{"encoder_width": 192, "text_encoder_head_dim": 32, "shampoo_beta": 0.95, "lr_schedule": "wsd"}
Rows from block 5 of the audio encoder, named by matrix and row number. Rows with one number belong to one neuron. Each number is 128 + 32 x the weight over its row's rms, rounded and kept within 0 to 255. All counts start at 0. After the name is the row's rms in percent of the matrix's.
# fc1: MLP up (encoder.blocks.5.mlp.fc1.weight, 768x192), inputs 128-191
# fc2: MLP down (encoder.blocks.5.mlp.fc2.weight, 192x768, transposed), outputs 128-191
fc1.544 085 [148 125 148 140 176 121 139 134  82 102 127 109 102 125 107 177 123 153  89 120  79 169 169 108 133 190  70 107 144 154 148 115  97 136 214 110  46 126 157 120  67  84 161  81 112 120 130 189 104 186 129 174 143  15 148 111 132 159 130 133 152 143 120 150]
fc2.544 088 [175 180 134 171 128  84 127  91 165  89  72 126 136 153 131 124  53 127 102 130 246 102 129 162  92 109 113 131 180 167 140 235 133 109 113 120 139 105  59 131 175 192 113 138 136 120 158  89 101 100 150 133 110 179 154 102 114 125 104  95 101 105 127 113]
fc1.545 079 [115 118 143 171 150 100 102 123  88 160 122 103 135  59 113 131  95 152 112 157 120 126  73 131  97 147 125 200 172 206 101  83 121  97 138 123 135 139  93 112 112 142 129 112 202  69  25 129 114 149 141 107 176 160 144 138 117 109 153 152 116 126 230 171]
fc2.545 086 [120 106 148 135 161  95 128 146 103 132 118  40 138 131 152 183 175 157 122  89  95 123 143 150 129 121 134 168 139  29 124 119 198 115 108 143 158 109 123 159 142  95  96 147 131 159 127 105 101  97 119 132  93 139 136 138 177  99  85  88  99  70 110 125]
fc1.546 094 [ 94  86 143 101 116 117 103 147 163 100 142 129 153 121 122 111 163 155 130  85 163  98 147 137  83 114 151 124 107 125 135 154 120 133  92 126 134 182 123 194 139  88 154 157  39 154 146 133 153 179 140 218 106 124 166 222 191 106 199 153 191 144 109 164]
fc2.546 097 [146 145 144 122 110 127 128 161 196 128 209  51 120 115 142 130 137 134  96  76  94 101 123 120 127 120 128  72 115 132 199 135 100 112 148  74 120 115 147 129 185 154 134 128 131 166  96 118 172 129 199 125 184 133 175 129 169 108 159  86 167  78 164 155]
fc1.547 092 [121 144 123  87 128 136 127  84 125 167 126 160 122 141  97  70 135 117 150 129 102 115 109 135 124 113 153 125 160 119 130 123  71 157 162 136 130 136 114 138 106  95 179  93 125 163 151 104 144 126  77 123 132 195 128 159  70 119 132 163 100 120 152 166]
fc2.547 105 [ 43 110 139  91 122 134 196 153 137 104 110 155 154 120 151 205 138 108  46 118 144 129 129  90 144 145 152 144 134 175  90 128  61 141 142 144 114  80 137 152 114 206 139 125 100 152 118 192 128  93 216 134  93 175  88 134 161 126 102 152 134 127 121 109]
fc1.548 109 [115 130 123 144 173 135  66 125 137 123 213 121 107 110 140  69 129  65 173 135 124 107  77 117  69 101 115  80  68 114 213 143 119 164 229  95 124 150 128 139  92 107  81 100 151 153 148 168 100  97 197 133 156 177 156 149  93 118 122 124 135 126 129  87]
fc2.548 109 [135 122 132  97 130 104 152 152 113  61 134 127 140 129 139 132 114  74 123 102 108 177 122 179 102 149 141 141 117 116 151 113 148 153  29 130 113 168  93  78 119  56  56 143 150 182  97 119 118 144  85 121 212 149 136 128  59 126 112 115 136 118 159 188]
fc1.549 109 [178 137 111  90  60 138 168 139 122  98 125 134 148 120 119  72  93 139  69 140  92 165 142 168 103 204 131 147  83  98 123 118 136  88 128 102 161 111 151  96 128 205 190 177 142 120 149 124 123  85 166 131 127 156  82 121 117  97  98 139 122 161  74 127]
fc2.549 108 [145 152 101 166  85 122 136 138 133  98  96  83  44 128 119 116 118 149 123 129  85 188 121 130 146 101  78  99  72 148 120 150 178 114 126 116  87 119 146 110 188 144 106 186  83  95  90 131  91 201 167 124 157 190 123 138  89  80  83 181 120 122 158 151]
fc1.550 075 [ 83  87 136 139 192 146 253 140 167 139  89 136 105  96  26 138  96 150 116 134 138 146 155 131 190 111 128 155 163 118  77  90 164  52 156 130 188 144 180  94 126 139 164 136 110 125 133 155 120 168 131 115 113 222 203 146  72 157 131 132  78 126 141  74]
fc2.550 085 [169 205 144 162 119  93 122 104 161 119 119  92 152 155 137  90 139 160 124 141 144 138 128 103 127 152 145 102 176 144 118 125 140  92 123  99 166 132 123 136  87  98 153 134  92 120 152 112  94 132 162  95 189 154 143 174 142 147 144 135  83 144 174 133]
fc1.551 081 [123 146 152 116 137 119 203 124 142 162 159 120 138 145 135 125 123  81 116 108 185 105  89  92 149 154 175 124 145  88 140 199 118 107  76 164 143 189  98 101 172  79 144 111 173 142 117 126 118 139 174 108 133 120 112 174 149 138 135 102 108 131 105 110]
fc2.551 081 [186 105 107 100 144 126 122 149 141 136 104 136  76 183 122 100 147  81 121 146  73 163 104  84 113 117 125 135 104 126 112  69 115 125 129 110 156 113 179 211 115 151 101 165 139 136 153 135 128 134 140  92 121 160 135  92 124 102 159  91 139  66 146 221]
fc1.552 069 [154 135 142 155 100  80 100 149  81  74 108 128  81  55 129 164 173  95 142  92  64 139 123 161 120 114  77 138 177 186 140 168 177  92 117 116 142 128 146 106 146 165 175  94 136 121  88  87 129 174 128 166 133 143  90 106 122 178 221  92  87 137  94 110]
fc2.552 072 [142 137 166 119 135  18 166 201 139 111 108 104 139  92 144  79 136  92 130 164 121 105  84  98 103 132 225 140 132 138 125 129 135  86  86 128 125  76  96  96  72 102 103 114 114  68 123 202 153 207 140 165 124 176 124 126 161 192 174 138 176 106 138 125]
fc1.553 095 [113 134 211 122 166 156 158 146 158 134 103 244 121 126 127 102 167 139 131 123 131 148 102 127 142 165 152 134 163 221 118  75 162  80 154 126 152 132 122 104 129 172 166  85 180  65  91 133 110 134 125 128 137 142 160 131  73 126 146  98 163 131 102 107]
fc2.553 100 [105 151 120 108 153  62 136 169  95 144 170 167 166 120 144 183 146 158 139 145 102  99 142  93 223 129 111 150 137 111 147 120  96  92 212 146 124 113 154 121 194 114 165 111 170 132 140 117 139 134 121  99 133 127 110  93 183 133 127  51 126  74 107 112]
fc1.555 104 [143 150  97 123 109 145  95 161 203 105 105 104 106 129 125 139 165 169 142 123  63  46  85 141 190  87  93 117  98 121 109 138  91 134 152 124 109  86 136 167 119 121 113 118 111 113 176 102 107 128 104 121 186 147 168  93  87 128 113 150 126  98 130 167]
fc2.555 105 [ 78 134 126 143 168 166 198 137 112 125 132 142  74  99 109 186 115  83 127 131 115 145 245 161 126 125 129 167 144 135 147 117 131  91 124 149 134 120 141 127  94  76  84 132  83 158 142 111  87  74 122 111 100 130 160 120 147 113 136 124 122 117  61 119]
fc1.556 096 [152  26 122 169 135 118 130 125 129 134  90 111 135 131 128 180 120 117 187 182 105 153  99 128 175 147 106 184  75 110 152 155 142 161 128 121 116  80  73 118 153 142 110  85 105 158  97 126 212 170 124 108 154 125 150 165  81 105  98 126 115 129 164  90]
fc2.556 101 [137 136 106 140  83 123 150 106 167 116  62 123 139  92  86 162 141  80  69  85 153  92 138  59  83 127  86 199 134 141 158  76 138 172  98 132  32 186 110 130  80 142 140 139 130  63  80 107 155 128 140 147 142 150 125 144 169 124 137 142 112  87 142 138]
fc1.557 108 [ 94 195 123  88 151 100 111 107 141  57 117 123  62 135 110  78 120 128 136 122 108  85  75 110 142 150 186 122  34 110 121 122  82 102 125 134  83  67 125 113 176 104 163 102  76 106 134 125 161 124 147 195 126 131  87 203 125  89 150 147 132 153 136 139]
fc2.557 098 [107 115 107 121  77 133 173  86 161 154 160  79  71  99  99 182 161 180 107  86  94 113 102 168 141 165 109 183  67 108 113 117 123 105 172  91 130 117  92 119 105 166 150 124 127  35  82 169 136 122 141 149  78 132 137 112 127 132 104  91 168 157 225 175]
fc1.558 081 [123  98 162 129 126 135  61  90 117 136 130 119 145 144 130 126 120 176 134 188 147 143 100  45  81 153 128 110 137 167 119 160 100 195 158 151  99 126  46 123 125 127 108 137 116 117 112 153 157 163 139 140 160  69 153 128 171 130 155 167 141 124 177 128]
fc2.558 086 [181 123 132 141 106 141  86 107 149 144 101 147 123 139 143 102 121  66 105 100 108 168 158 210 145 116 176  96  89 132 155 117 107 150  76  81 125 139 148 184 153  64 139 148 130  96 128 126 102 115 123 158 114 122 150  70  54 120 144  47 119 140  95 152]
fc1.559 093 [ 59 114 108 120 169 130 133  56 117 110 167 123 112  94 104 166 113 151 124 178 135 154 129 105 107 106 126 126  57 113 125 136 106 161 191 104  93 167  78 159 120 152 140 113  94 102 150 139 187 122 132 145 154  69 136 115 108 152 116 215 109 123  85 122]
fc2.559 090 [148 132 154 124 110 172 117 152 150 109 128 136 145 104  85 142 128 131  70 168 159  75 135 146 126 117 125 140 137 120 163 127 127 154 125 106  64 101 155 104 122 107 118 136 114 177 105 106 156 106 140 129 123 118 147 103 114  83 136 133  75 131 143 154]
fc1.560 132 [131 166 134 130 124 150 114 144  94 116 146  98  41  95  54  67 160 153 127 182 129 122 201 129 124 120 133 116 121 129 135 133 186 136 124 119 161 126 148 107 119 146 168 153 122 128 116 141 127 116 136 104 122 165 134 180 112 144 126 146 124 100 159 115]
fc2.560 119 [128 142 137 151 125  71 109 122 155 158 119 145 132 163  89 126 135 128 157 143 146 145  76 111 183 141 130 148 122 130 152 153 151 179  86 129 131 139 133 116 163 119 124 144 154 119  99 103 100 102  63  91 104 164 154 154 112 194 157 139 114 123  62 183]
fc1.561 128 [100 142 172 138  94 175 111 140 167  94 175 138 109 111 161 150  98 162 146 140 130 128 127 134 135 141 133  74 108 121 148  68 139 105 155 149 188  87 221 148 153  99  68 132  64 148 168 121 233 111  96  78 130 138 110 100 160 144  73 125 129 115 192 158]
fc2.561 121 [128  83 186 130  99 120 135 142  92 108  80 110 108 120  27 136 123 125 183 198 110 167 121 134  90 133 113  61 211 126 167 117 101 108  74 113 180 139 136 123 205 145 147 129 132  74 122 146 175 129 131 116 130 121 177 114 140 155  87 122 107 168 119  96]
fc1.562 075 [ 89 129 133 140 146 149  84 137 151 131 112  91 122 120 120 130 131 114 109 161 112 119 179 143 100 179 129 143 143 133  90 140 135 137 173 157 173 139  96 129 131 144 118 111 122 146 135 172  72 204 106 126 160  73 139 117  88 112  80 107 119 142 203 175]
fc2.562 069 [151 159 132 169  87 105  65 127 120 167 150  97 133 127 140 149 119 154 129 161 174 185 130 114 171 160 173 129 122 147 151 123  86 155 113  95  76  69 183  53  94  64 117 138 112 130 121  61 114 144 117 103 137 142 133 130 149 118 165  79 124 124  45 179]
fc1.563 088 [101 101 101 142  63 104  98 148 131 142 126  48 104 126 126 211  69 112  87  96  54 188 144  98 129 135  82  91 136 154  85 130 128 135 107 115 140 163 145 155 219 176 171 129 141 141 129  63  72 102 145 152  61 135 121 152 124  93 107  99 151 170 123 213]
fc2.563 086 [ 51 121 125 126  86 121 165  93 157 129 124 139 151 115 145 130 122 106 145 117 126 143 149 120  94 154 115 136 137 128 161 130  88 137  89  55 151 130 114  71  78 104 146 132 120 145 105 104 114 115 135 180 115 170 116 187 101 122 116 123  64 113 131  73]
fc1.564 117 [128 116 110 124 122 154 117 179 187  77  93 143 141  64 205 154 132 136 127  95 113 143 126 122 143 145 134 191 167 134 196 157 149 126  96 113 137 157 154  70 149 121 169 108 123 104  72 180 143 151 109 120 130 124 142 144 184 128 134 170 141  78 225 146]
fc2.564 111 [ 82 141  92 172 120 115 137 129 138 125  95 101  86 116 124 173  92 113 107 100 114  80 121 139 126 142 116 204 138 161 100 128 153 119  90  88 151 125 155 119 128 145 136 161 152  87 120 106 161 109 139 124 184 149 129 120 135 135 116 148 104 106  81 116]
fc1.565 080 [158 157 142 181 137 175 150 139 128  94  57 106  99 121 101 138 113 114 150  89 118  66 173 170 161  93 142 114 151 147 122 153 140 189 118 220 123 116  94  58 120 116 140 126 149 146 148 117 143 102 123 143 118 184 163 110 112 128  53 111 130 106  98 121]
fc2.565 079 [ 77 153 148  80 121 128 102 187  88 150 160 132 152 153 143 129 126 104 147 180  85 171 127 173 190 105  94 144 107 141  78  48  88 120  95 115 192 126 184 147 141 129 126 142 100 186 164  98  94 103 120 153 160 128  54 125 108 139 131  98 137 128 144 144]
fc1.566 098 [141 150 124 124 105  98  93 110 124  91 139 165 166 120 166 158 153  67 147 124  94 117  89  97 152 118  67 111 163 129 118 120 120  76  23 121 130 108  73 135 131 145 140  76 120 173 143 118 144 159  97  98  98 153 177 133 115 104 121 175  56 130 143 117]
fc2.566 097 [150 147  76  97 115 151 125 102 127 123 136 106 158 124 154 100 149  85 165 121 153 111  92 105 123 126 122 147 115 153 184 115 145 132 166 118 157 124  70 101 140 129 105  83 155 137 135 126 161 186 106 133  79 161 114 107  25 128 115 114 107 215  83 135]
fc1.567 137 [120 161 111 142 165  96 132 124 133 128  74 123 107 174 174 111 115  86 139 106 128 195 115 144 107 135 136  92 100 143 117 158 140 116 114 112 151 150 101 114  38 120 147 112 139 150  89  56 128 109 172 125  58 124 125 115  85 150 123 188 124 148 163 119]
fc2.567 129 [109 121 188 165 211 139 125 128 161 123 122 178  91 136 119 116 136 127  64 130 135 122 113 160 111 133 124 131  86 110 105 121 139 109  92  77  89 125 136 199 122 138  92 117 192 183 143 110  90 126 149 189 213 119  89 144 149 116 137  75 185 107 117  62]
fc1.568 083 [136 137 165 145 106  89  67 186 165 140 104  96 140 128 160 150  93 150  70 139 121 139 132 135 111 167 193 209 118 167 160 155 117 119 123  98 173 123 117 103 129 159 126 204 137 117 107 152  37 125 164 143 113  83 114 129 140 153 174 121  97  99 130 125]
fc2.568 081 [155  51 101  40 128 127 174 138 130 146 122  94 102 179 137  65 120 113 147 152 116 112 139  90 158 150  98 154 154 134 157 193 152 127 108 178 134 104 120 185  69 101 107 144 111 117 106  77 119 135  77  92 167 123 101 193 175 131  79 141 117 119  96  94]
fc1.569 111 [100 152 147  85 139 128  99 147 133 100 126 184 147 132  83 100  77 131 107 127 125 172 154 118  97 138 135 119  92  99 104 125  70 130 101 180 135 128 128 135 119 134 160 194 130 127 169 121 134  97 161 124 134 176 126 128 170 158 100  86 136 235 117 161]
fc2.569 103 [144 173 189 156 139 117 150 117 117 146  99 122 147 115 134 124 201 123  92 150  65  93  87 137 184 155 120 155 215 136 125 135 132 119 138 123 106 173 147  78 163  58 110 130 107 109 130 176  98  97 133 123 106  94 172  58 139  50 175 163 166 105 175 153]
fc1.570 118 [110 115 140  97 102 109 107 127 123 183 139 125  81 137  74 124  94 133 112 126 146 147  48 103 127 151 171  88 149 134  82 144 109 154 128 163 130 123 126 158 150 148  87  99 146 131 162  52 136 106 116 143 140  57 147 116 150 147 130 134  94 109 122 138]
fc2.570 122 [117 139 124 100 137 126 128 121 180 114 111  93  75 127 156 109 150 124 146 102  73 110  38 131  94  84 103 136 149  98 114  25 200 118 127 143 191  73 156 168  95 147 121 200 186 168 136 151  84 161  73 160 123 124  95 124  48 145 139 125 109 133 125 190]
fc1.571 124 [ 65 141 117  92 163 120 104 113 135 120 141 133 125 132 120 138 119 153  82 123 120  87 159 129 206 175 123  61 133 110 168 165 172 143 167  92 110 132 130 123 184 132 145 113  86 135 128  61 142 191 105 152 104 121 144 131 124 141 120 131 108  88 192 147]
fc2.571 124 [121 127 108 131 103 155 132 134 168 165  89 139 132 156 108 111 139  73 155 158 195 154 140 136 119 141 108 108 125 150 126 140 129 150 145 130  73 127 145 161 140 117 127  81 151  94 128 125  96 161 119 120 131 182 137  93 110 128 190 139 149  53 163 205]
fc1.572 078 [ 72 165 120 141 106 115  91 114  73 130 105 126 148 124 109 117  95 146 141 160  87  83 201 174 114 110 158 151 106 148 104 139  81 155 145 135 107  74 152 108 145 121 138 147 104 115 109 160 154 129 111  76 132 137 140 158 157   0 113 171  95  99 123 155]
fc2.572 082 [110  62  87 119 141 133 126 126 125 137 156  99 151 140 175 152 130 191 149  82 115 103 125 155 133 140  85  79 137 115 145  93 139  92 129  77 172 177 156 158 112 154 132 116  82 140 115 102 220 112 166 133 109 152 122 111 132 117 134 129 104 146 115 164]
fc1.573 088 [170  66 148 139 179 150 134 182 171 137 131 143  85  88 116 158 143  95  92 152 108 133 144  95 144 128 154 106 154 143 142  95 136 135 158 161 133 108 135 140 178 113 133 109 223 134 115 134 114 121 149  58  92 146 138 102  80 127 191 161 147 111 162 166]
fc2.573 097 [165 150 102 121 193 146 150 140 157 127 112 141 134 196 105 126  96 172 142  90 119 162 127 106 135 107 190 102 122  99 131 178 109 133 169 135  80 153 131  93 120 145 122 134 131 165  97 106 120  94 117 154 145 191 160 125 169 111 194 138 106 111 128 117]
fc1.574 085 [136 208 125 174 104 150  82 126 164 117 184 126 157 191 122 195  80 136 143 146 107  92 116 108  88 140  84 137 134  73 129 174 139 174 127 140 138 103 158 129 105 100 155 124 140 127 139 123 128 130  86 114 134 128 138 143 210  79 153 148 139 130 141 139]
fc2.574 082 [172 157 120 143 126 161 129  70  74 163  63 106 144  98 137  89  68 122 138 102 131 109 127 121 105 149  55 176  88 131 179 127 138 151 155 111  73 181 108 113 125 143 135 139 126 126 130 140 132 117 201 121 151 116 110 115 113 145  75 142  89 107 118 165]
fc1.575 116 [131 120 126 137 113  60 119 148 157 170 203 104 122 125 200 136 120 146 109  98 133 115 121 153 101 134  86 169  68 118  89 123 150 105 108 156 110 144 144 122 115 197 149  87 126 187 135 158 118 141 105 157 149  44 139 142 150 131 253 140 165 125 201 138]
fc2.575 117 [136 109 158 129 138  72 156 147 116  82 204  99 142 191 127  95 127 139 107 136 128 126 142 148 127 150 151 108 128 101 153 165 114 129 135 160 142 203  91 158 161  85 122 117  79 124 152 175  90  93 143 151 110 129 120 139 120 215 166  73 112  99 179 146]
fc1.576 068 [103 125 127  62 134 103 120 104 190 132 180  38  98 159 159 104 219 146 125 139  56 156 109  88  98 130 157 117 144 129  92 223 166 120 132 128 114 128 127  94 174  91 149 124 134 108 129 135  61 170 136 117 157 103 184 117 112 223 139 127 169 101 110 138]
fc2.576 073 [213  92 105  52  92 109  87 115 198 102  71 174 136  74 121 124  62  95 128  48 153 141 131 129 142 132 168  98 125 119 154  52 129 125 155  58 183 130 198  85 157 130  93 158 201 128 128 135 118 136 130 128 152 154 136 126 178 153 125 157 121 124 171 126]
fc1.577 117 [138 115 214 166 132 169 111 130  98 199 136 104 115  87 145 165 109 143  99 175  97 113  84 131 139  65 169 123 125 121 187 214 131 148 105 149 130 106 145 122 114 124 107  76 150 128 130 162 178 176 138  30 142 126 134 126 103  81 117 153 168 110 121 124]
fc2.577 120 [136 106  99 135  57 131 194  99 140  64  90 162 149 148 133 132  61 135  91 177 154  65 172 107 174 106 112 116 102 125 110 144 125 102 134 112 112 121 129 135 125 194 136 147 131 166  93 111 119  81 113 133 132  96 140 150 207 127 133 149 113 136 132  30]
fc1.578 105 [127 145 150 148 112 123 106  90 114 128 153 155 134 137 124 113 110 104 175 179 158 198 127  97 155 102 138 132  61 108 121 125 172 123 184 181 163 112 116  88 119 141   0  99 181 144 158 169 151 138 124 135 183 155 138 193 109 201  93 126 132  63 108 156]
fc2.578 105 [121 141 124  74 168 105 164 136 152 112 115 149  85  81 103 160 137 149 119 101 114 141 134 104 118 122 177  70 188 109  85  70 137 108 130 141 138 100 124 123 153  97 137 151 125 110 127 109 121 131 139 155 133 115 101 153 139 120 130 125 132 101 104  70]
fc1.579 067 [109 137 161  97 162 130 101 150 123 184 126 130 167 110 167 127 131 130 179 104 137 167 126 141 124 131 162 110 103 165 109 159  91 114 137 133 119 139 172 139  81 127 165 177  56 114 168 114 116 168 123 125 150 107 146 155  83 191 118  79 163  86 192 137]
fc2.579 075 [113 158 111 159 135 158 104 159 127 116 127  43 117 128 107  23 134 182 103  42 144 146 128 167 138 131 115 115  92 112 119 169 170 144 136 182 143 133 169 197 129  73 133 111 118 156 125  33 111 125 152 118 139 156 128 112 121 132 130 140  95 123 102  88]
fc1.580 097 [111 124  71 105 101 143 160 136 136 104 125 184 161 107 134  79 154 152 141 161 114  95  99  58  98 180 123 107 102 139 156 144 120  99 121 130 123 119 183 108 158 140 128 153 121 119 125 128 150 114 113 130 136  39 177 140  80 131 117 109 135 129 176  95]
fc2.580 100 [167  75  72 159 123 108 134 162 126 124 178 121 136 150 157  81 131 127 178 113  97 152  77 131 162  49 113 128 110 100  85 134 100 111 109 140 120 113 126  74 123 207 107 160  68 137 151 140 128 181  75 136 136 139 124 147 137 133  98 146 155 124 105 155]
fc1.581 088 [118 107 118 115 133 115 171 142  94 142 136  74 110 133 136 132 117 168 165 137 130 126 131 130 136 123 125 103 128 120 152 105 176 148 118 132 176 108 144 121  64 116 136 121 115 134 117 199 155 146 166 138  58 181  74 117 140 122 181  94  95  96  96 175]
fc2.581 089 [138  97 108 122 135 157 129 136 131 169 139 121 163 125  96 131 106 127 135 137  45 122 133  88  35  66 100 142 117 174  67 126 137 119 144  66 132 132 100 137  91 103 151 121  98 140 153 131  98 119  88 103 119  84  91 137 114 124  87 148 129 162 145 123]
fc1.582 120 [134 119  96 140 113 120 118 129 195 209  92 115 118 123 145  99 153 154 136  97 125 159  97 127 127 148  41  86 168  46 134 146 121 124 129 115 183 123 125  83 142 134 152 115 151  97 105 121 146 134 136 150 103 106 131 155 138 104 141 149 187  72 178 179]
fc2.582 115 [110  93 119  64 115 201 168 101 110 187 123 111 137 126  87 144 157  92 141 150 135 141 130 125  94  59 171 128 125 179  96 169 151 143 138 143 118 141  74   4  59 187 142 164 146 120 160 119 150 127  82 166 165 102 102 128 133 136 114 159  90 200 150 122]
fc1.583 079 [ 53 139 179 125 157  86 136 138  89 173 130 215 163 149 117 121  97 195 178 106 140 129 112 134 154 102 139 123 153 158 146 155  98 101 122 255 135 112 102  99  72 151 123 129 157 136 163 121 121 131 104  57 111 179 190 121  96 153 131 121 128 178 128 127]
fc2.583 086 [172 173 125  15 122  97  94 142 132 127 132 127  94 125  76  92 128 116 126 155 121  93 116 121 172 161 150 108 172  97 125 132 119 165 154 135 142 109 169 109 118 107 125 118 128  49 133  86 132 194 154 120 150  98 117  28  85 140  93 105 153 125 152  94]
fc1.584 084 [145 133 129 155 130 118 161  90 116 100 169 100 171 128 182 151 164  90 139 156  91 153 127  91 172 147 144 142 137  72 144 138 155 166 127 177 128 101 183 128 117 114 139 131 105 149  80 135 162 101 136  96  37 170 136 149 155 106  96 124 168  90 128 114]
fc2.584 086 [126 119 179 121 145 164  98 128  51  98  91  94 147 135 115  96 150 167  87  92 148 133 121 120 153 104 208 136 139 161 107 120 123 133 184 139  71 131  87 113 107 149 150 121 161  79 179 150  68 118 132 127 155 172 163 148 136 151 132 110 131 225  98  96]
fc1.585 081 [156 120 147  94 136 103  79  75 123  12 114  68 165 133  82  77 138 134 124 133 170 175  65  79 113 112 132 134 104 113 131  91  73  88 162 161 119 128  61 124 126 112 138 140 113 140 146 109 120 155  98 102  96 164 150 129 112 126  89 113 113 146 177 215]
fc2.585 087 [149 116 132 157  80 114 103 171  74 129 122 108 147 142 184 136 112 132 117 149 126 139 128 145 112  82  92 178  49 105 105 119 156 151  98 129 132 125 153 193 147 156  96 139 136 188  82 135 160 146 108 131 141 118 119 121 124 199 112 145 122 119 129 125]
fc1.586 084 [194 154  90 143 123  85  90 127 125 134 139  70 139 155 170 101 131 175  82 129 154  54 134  86 118 163 133 176 107 121 129  97  83 142 156 156  91 192 196  89  90 147 151  80  66 105 154 123 129 165 146 113 132 255 112  96 126 140 153 113 119 143 130 176]
fc2.586 087 [173 131 140 114 128 115 102 160 100  90  93  68  80 202 125 110 113  53 202  91  75 143 106 116 173 125 162 177 140 136 203 193  94 121 120 161 172 144  85 152  65 144 106 154 149 147 119 120 143 110 146 167 126 124 138 156 147 144 144 170 122 112  98 134]
fc1.587 073 [127 127 185 158 140 107  92 112 148  61 138 149  77 128 164 138 135 158 100 117 202 102 141 135 138 179 151 128 197 131 130 156 138 156 141 168 159 126 143  88 142 199 109 131 143 130 149 123  70 158 125 107 164  92 214 133  39 114 148  89  89 137 193 199]
fc2.587 074 [129 105  75 159 107 133 142 154 185 121  60 123 126 123 115  57 119 123 125  90 100 163 173 125 174 107  95 102 140 102 110 134  78 131 155 121 141  88 111 101 130 193 136 116  98  88  86 126 115 129 164 159 136 123  76 128 165 166 123 134 118 175  94 133]
fc1.588 103 [131 140 123 142 147 104 110 160 126  85 129 128 123 115 145 179 102 187 135 111 139 144 127  64  80  82  76 116 118 117   7 129  79 111  94 138 130 148 108 131  91 132 127 115 129 132  90 130 141 158 170 118 112 125  68 118 123 103  55 139 113  94 136 136]
fc2.588 093 [ 81 182 129 147 110 155 147 115 131 124 104 128 127  93 130  60 122 117 103 113 112 159  75 186 166 109 146 137 138 137 170 130 153 135 182 161 175 199 164 153 119 108 162  85  92 124 122  56  88  98 111  94 118 105 124 167  81 199 124 179 105 154 116 156]
fc1.589 130 [176  94 142 134 131 159 124 103 132 150  93  94 144 148 140 123 143 151 167 187 106 151 113 166 128 132 126 124 110 148 158 141 106  89 101  83 121 121 151 146 150  85  88  84 191 139 178 169 120 109 128 135 144 116 150 132 151 215 164 151 170  74 138 115]
fc2.589 116 [125 123 118 100  32 132 120 130 117 103 171  97 164 132 137 134  93 112 123  87 138 132 131 149  70  98 146  70 110 173 122 112 158 193  97 115 182 144  93  83 132 110 102 145 158  99 127  85 135  75 117 130 108 121  93  72 135 139 142 186 126 140 150 106]
fc1.590 079 [ 98 120  87 148 115 102 125 176  61 126 179 135  63 172 118 164 108  85 125 137 116 135 139 128 122 146 209 139 112 138 120  60 180 134 112 169  81  94 165 160 120 130 135 155 134 120 126 137 197 121 142 119 152 135 128 164 110 136 157 107 109 153 140  78]
fc2.590 081 [132 132 147 156 175 181 206  74 171  84 119 167  99  61 192 122  98 107 150 121 112 140 183 131  78 157 148 112 132 160 112 165 131 130 159 144 120 158  87  69 162 152 114 121 119 119 134 131 124 107 122 125 100 142 120 131 198 149  65 145 113 165 126 116]
fc1.591 099 [198 149 178  82  40 132  87 147 146 134 103 113 139 149 142 171 127 132  95  84 133  87 108 124 124  94 145 107 189 153 104  86 132  61 128 110 105  86 132 119  90  88 159 114 137 129 124 143  66 103 121 111 141 126 107 105 166 104 136 106  97 148 131 156]
fc2.591 101 [112 159  66 101  95 130  86 140  74 130 168 112 136  89 117 168  95 164 140 101 106  85  60 161 129 182 104 120  97 112 139 102 124 109 117  78 121 137 120 155 124  99 113 149 138 111 118 130 158 126 133 109 172 153 141 132 129 190 176  79 177 131 206 184]
fc1.592 118 [ 76 117 121 125 131  90 138 108 151  80  87  84  97  90 155 133 144 142 141 139 158 130 133 133 103 145 138  86 149 126  88 159 168 112 171 119  73 166 136  81 156 122 124 107 112  95 148 136 161 121 116 156 171 132  77 155 142 100 180  99 162  99 207 128]
fc2.592 118 [117  92 150 157 106 179 139 120 127 108 163  89 124 192  72 148 101 105 117 113 136 130 106 120 102 117  92  73  33 134 136 198 161 119  89 106  71 135 126 131  67 108 106 106 128 157 104 123 141 134 133 102 161 135 138 143 154 108 125 141 148 156  70 130]
fc1.593 105 [125 143 112 191 134 184 111 133 138 142 149 109 141 214 148 154  72 149 179 118  96  93 126 199  69 181 133 127 105  95 114 129 169 133 152 123 157 154 136 123 108 125 160 125 160 212 106  77 118 151 226 128  83 113 129 124 124 109 136 191 167 125 116 140]
fc2.593 106 [189 145 133 139 121 162 105 137  97 131 161 146 120 145 147 233 139 107 131 156 122 171 141 162 125  96 153  84 118 143 149 125 102 159 142  94 126 112 102 122 158 105 108 135 147 107  59 197 113  87 109 105 122 226 182  90 136 118 117 103 119  99 160  82]
fc1.594 079 [124 102 123 123 130 129 147 140 149 105  53 111 141  92 128 137 110 119 105 168  81 167 169 161 131 157  72 129 100 141 196 148 168 105 150 121 112 129 133 113 143 158 109 105 160 189 115 119 121 137 139  81 138  90 153 156 107 160 115  84  58 100 119 119]
fc2.594 082 [145 117 117  64  99 111  82 117  77 131 128 111 146 116 107  94 153 130 129 135 145 118 104 180 126 142 166  76 129 157 115 104 120 107  81  71  61 100 164 185 132  67 148  87 111 162 139 131 110 126 148 136 123  92 124  84 160 162 113 189 140 187 174 117]
fc1.596 070 [ 96 146 179  44 152 179 123 183 122 146 148 160 154  85 113  99  88 175  62 116 186 127 142 126 130 113  79 133 133 100 167 156 118 102 176 106 175 123 139  79 159 169 123 128 206 123 169 149 137 170 183  76 125 225 126 156 115 136 128 168 111  96 172 138]
fc2.596 077 [ 94 144 112 126 183  46 136 113 203 127 138 129  90 106 144 143 125 153 189 125 109 103  68 123 108 137  83  85 134  89 167  83 127 101 144 156 137  71 114 122 159 138 136 102 116 154  76 120 114 188  93 113 182 117 194  58 155  61 135 134 113 112 118  98]
fc1.597 090 [100  74 134 150 156 150 136 129 144 145  84 135  97 122 108  39 125 111 142  96 154 192  97  95 157 128 155 141  93 117 120 161 196 145 107 112 122 115 127 137 145 184 127 120 103  98 163  89 103 163 156 145 140 177 125  81  96 122  65  94 214 170 179 150]
fc2.597 084 [ 63 129 131  97 101 151 148 183 100 154 145 143 125 170 185 177 116 162  97  93 119  97 127 201 154 135 166  80 143 157 154 160  52 144 144 143 121 104 212  98  60  92 136 121 120 125 135  81 126 148 102 161 140  79 131 169 140 181 145 116  80 131  43  85]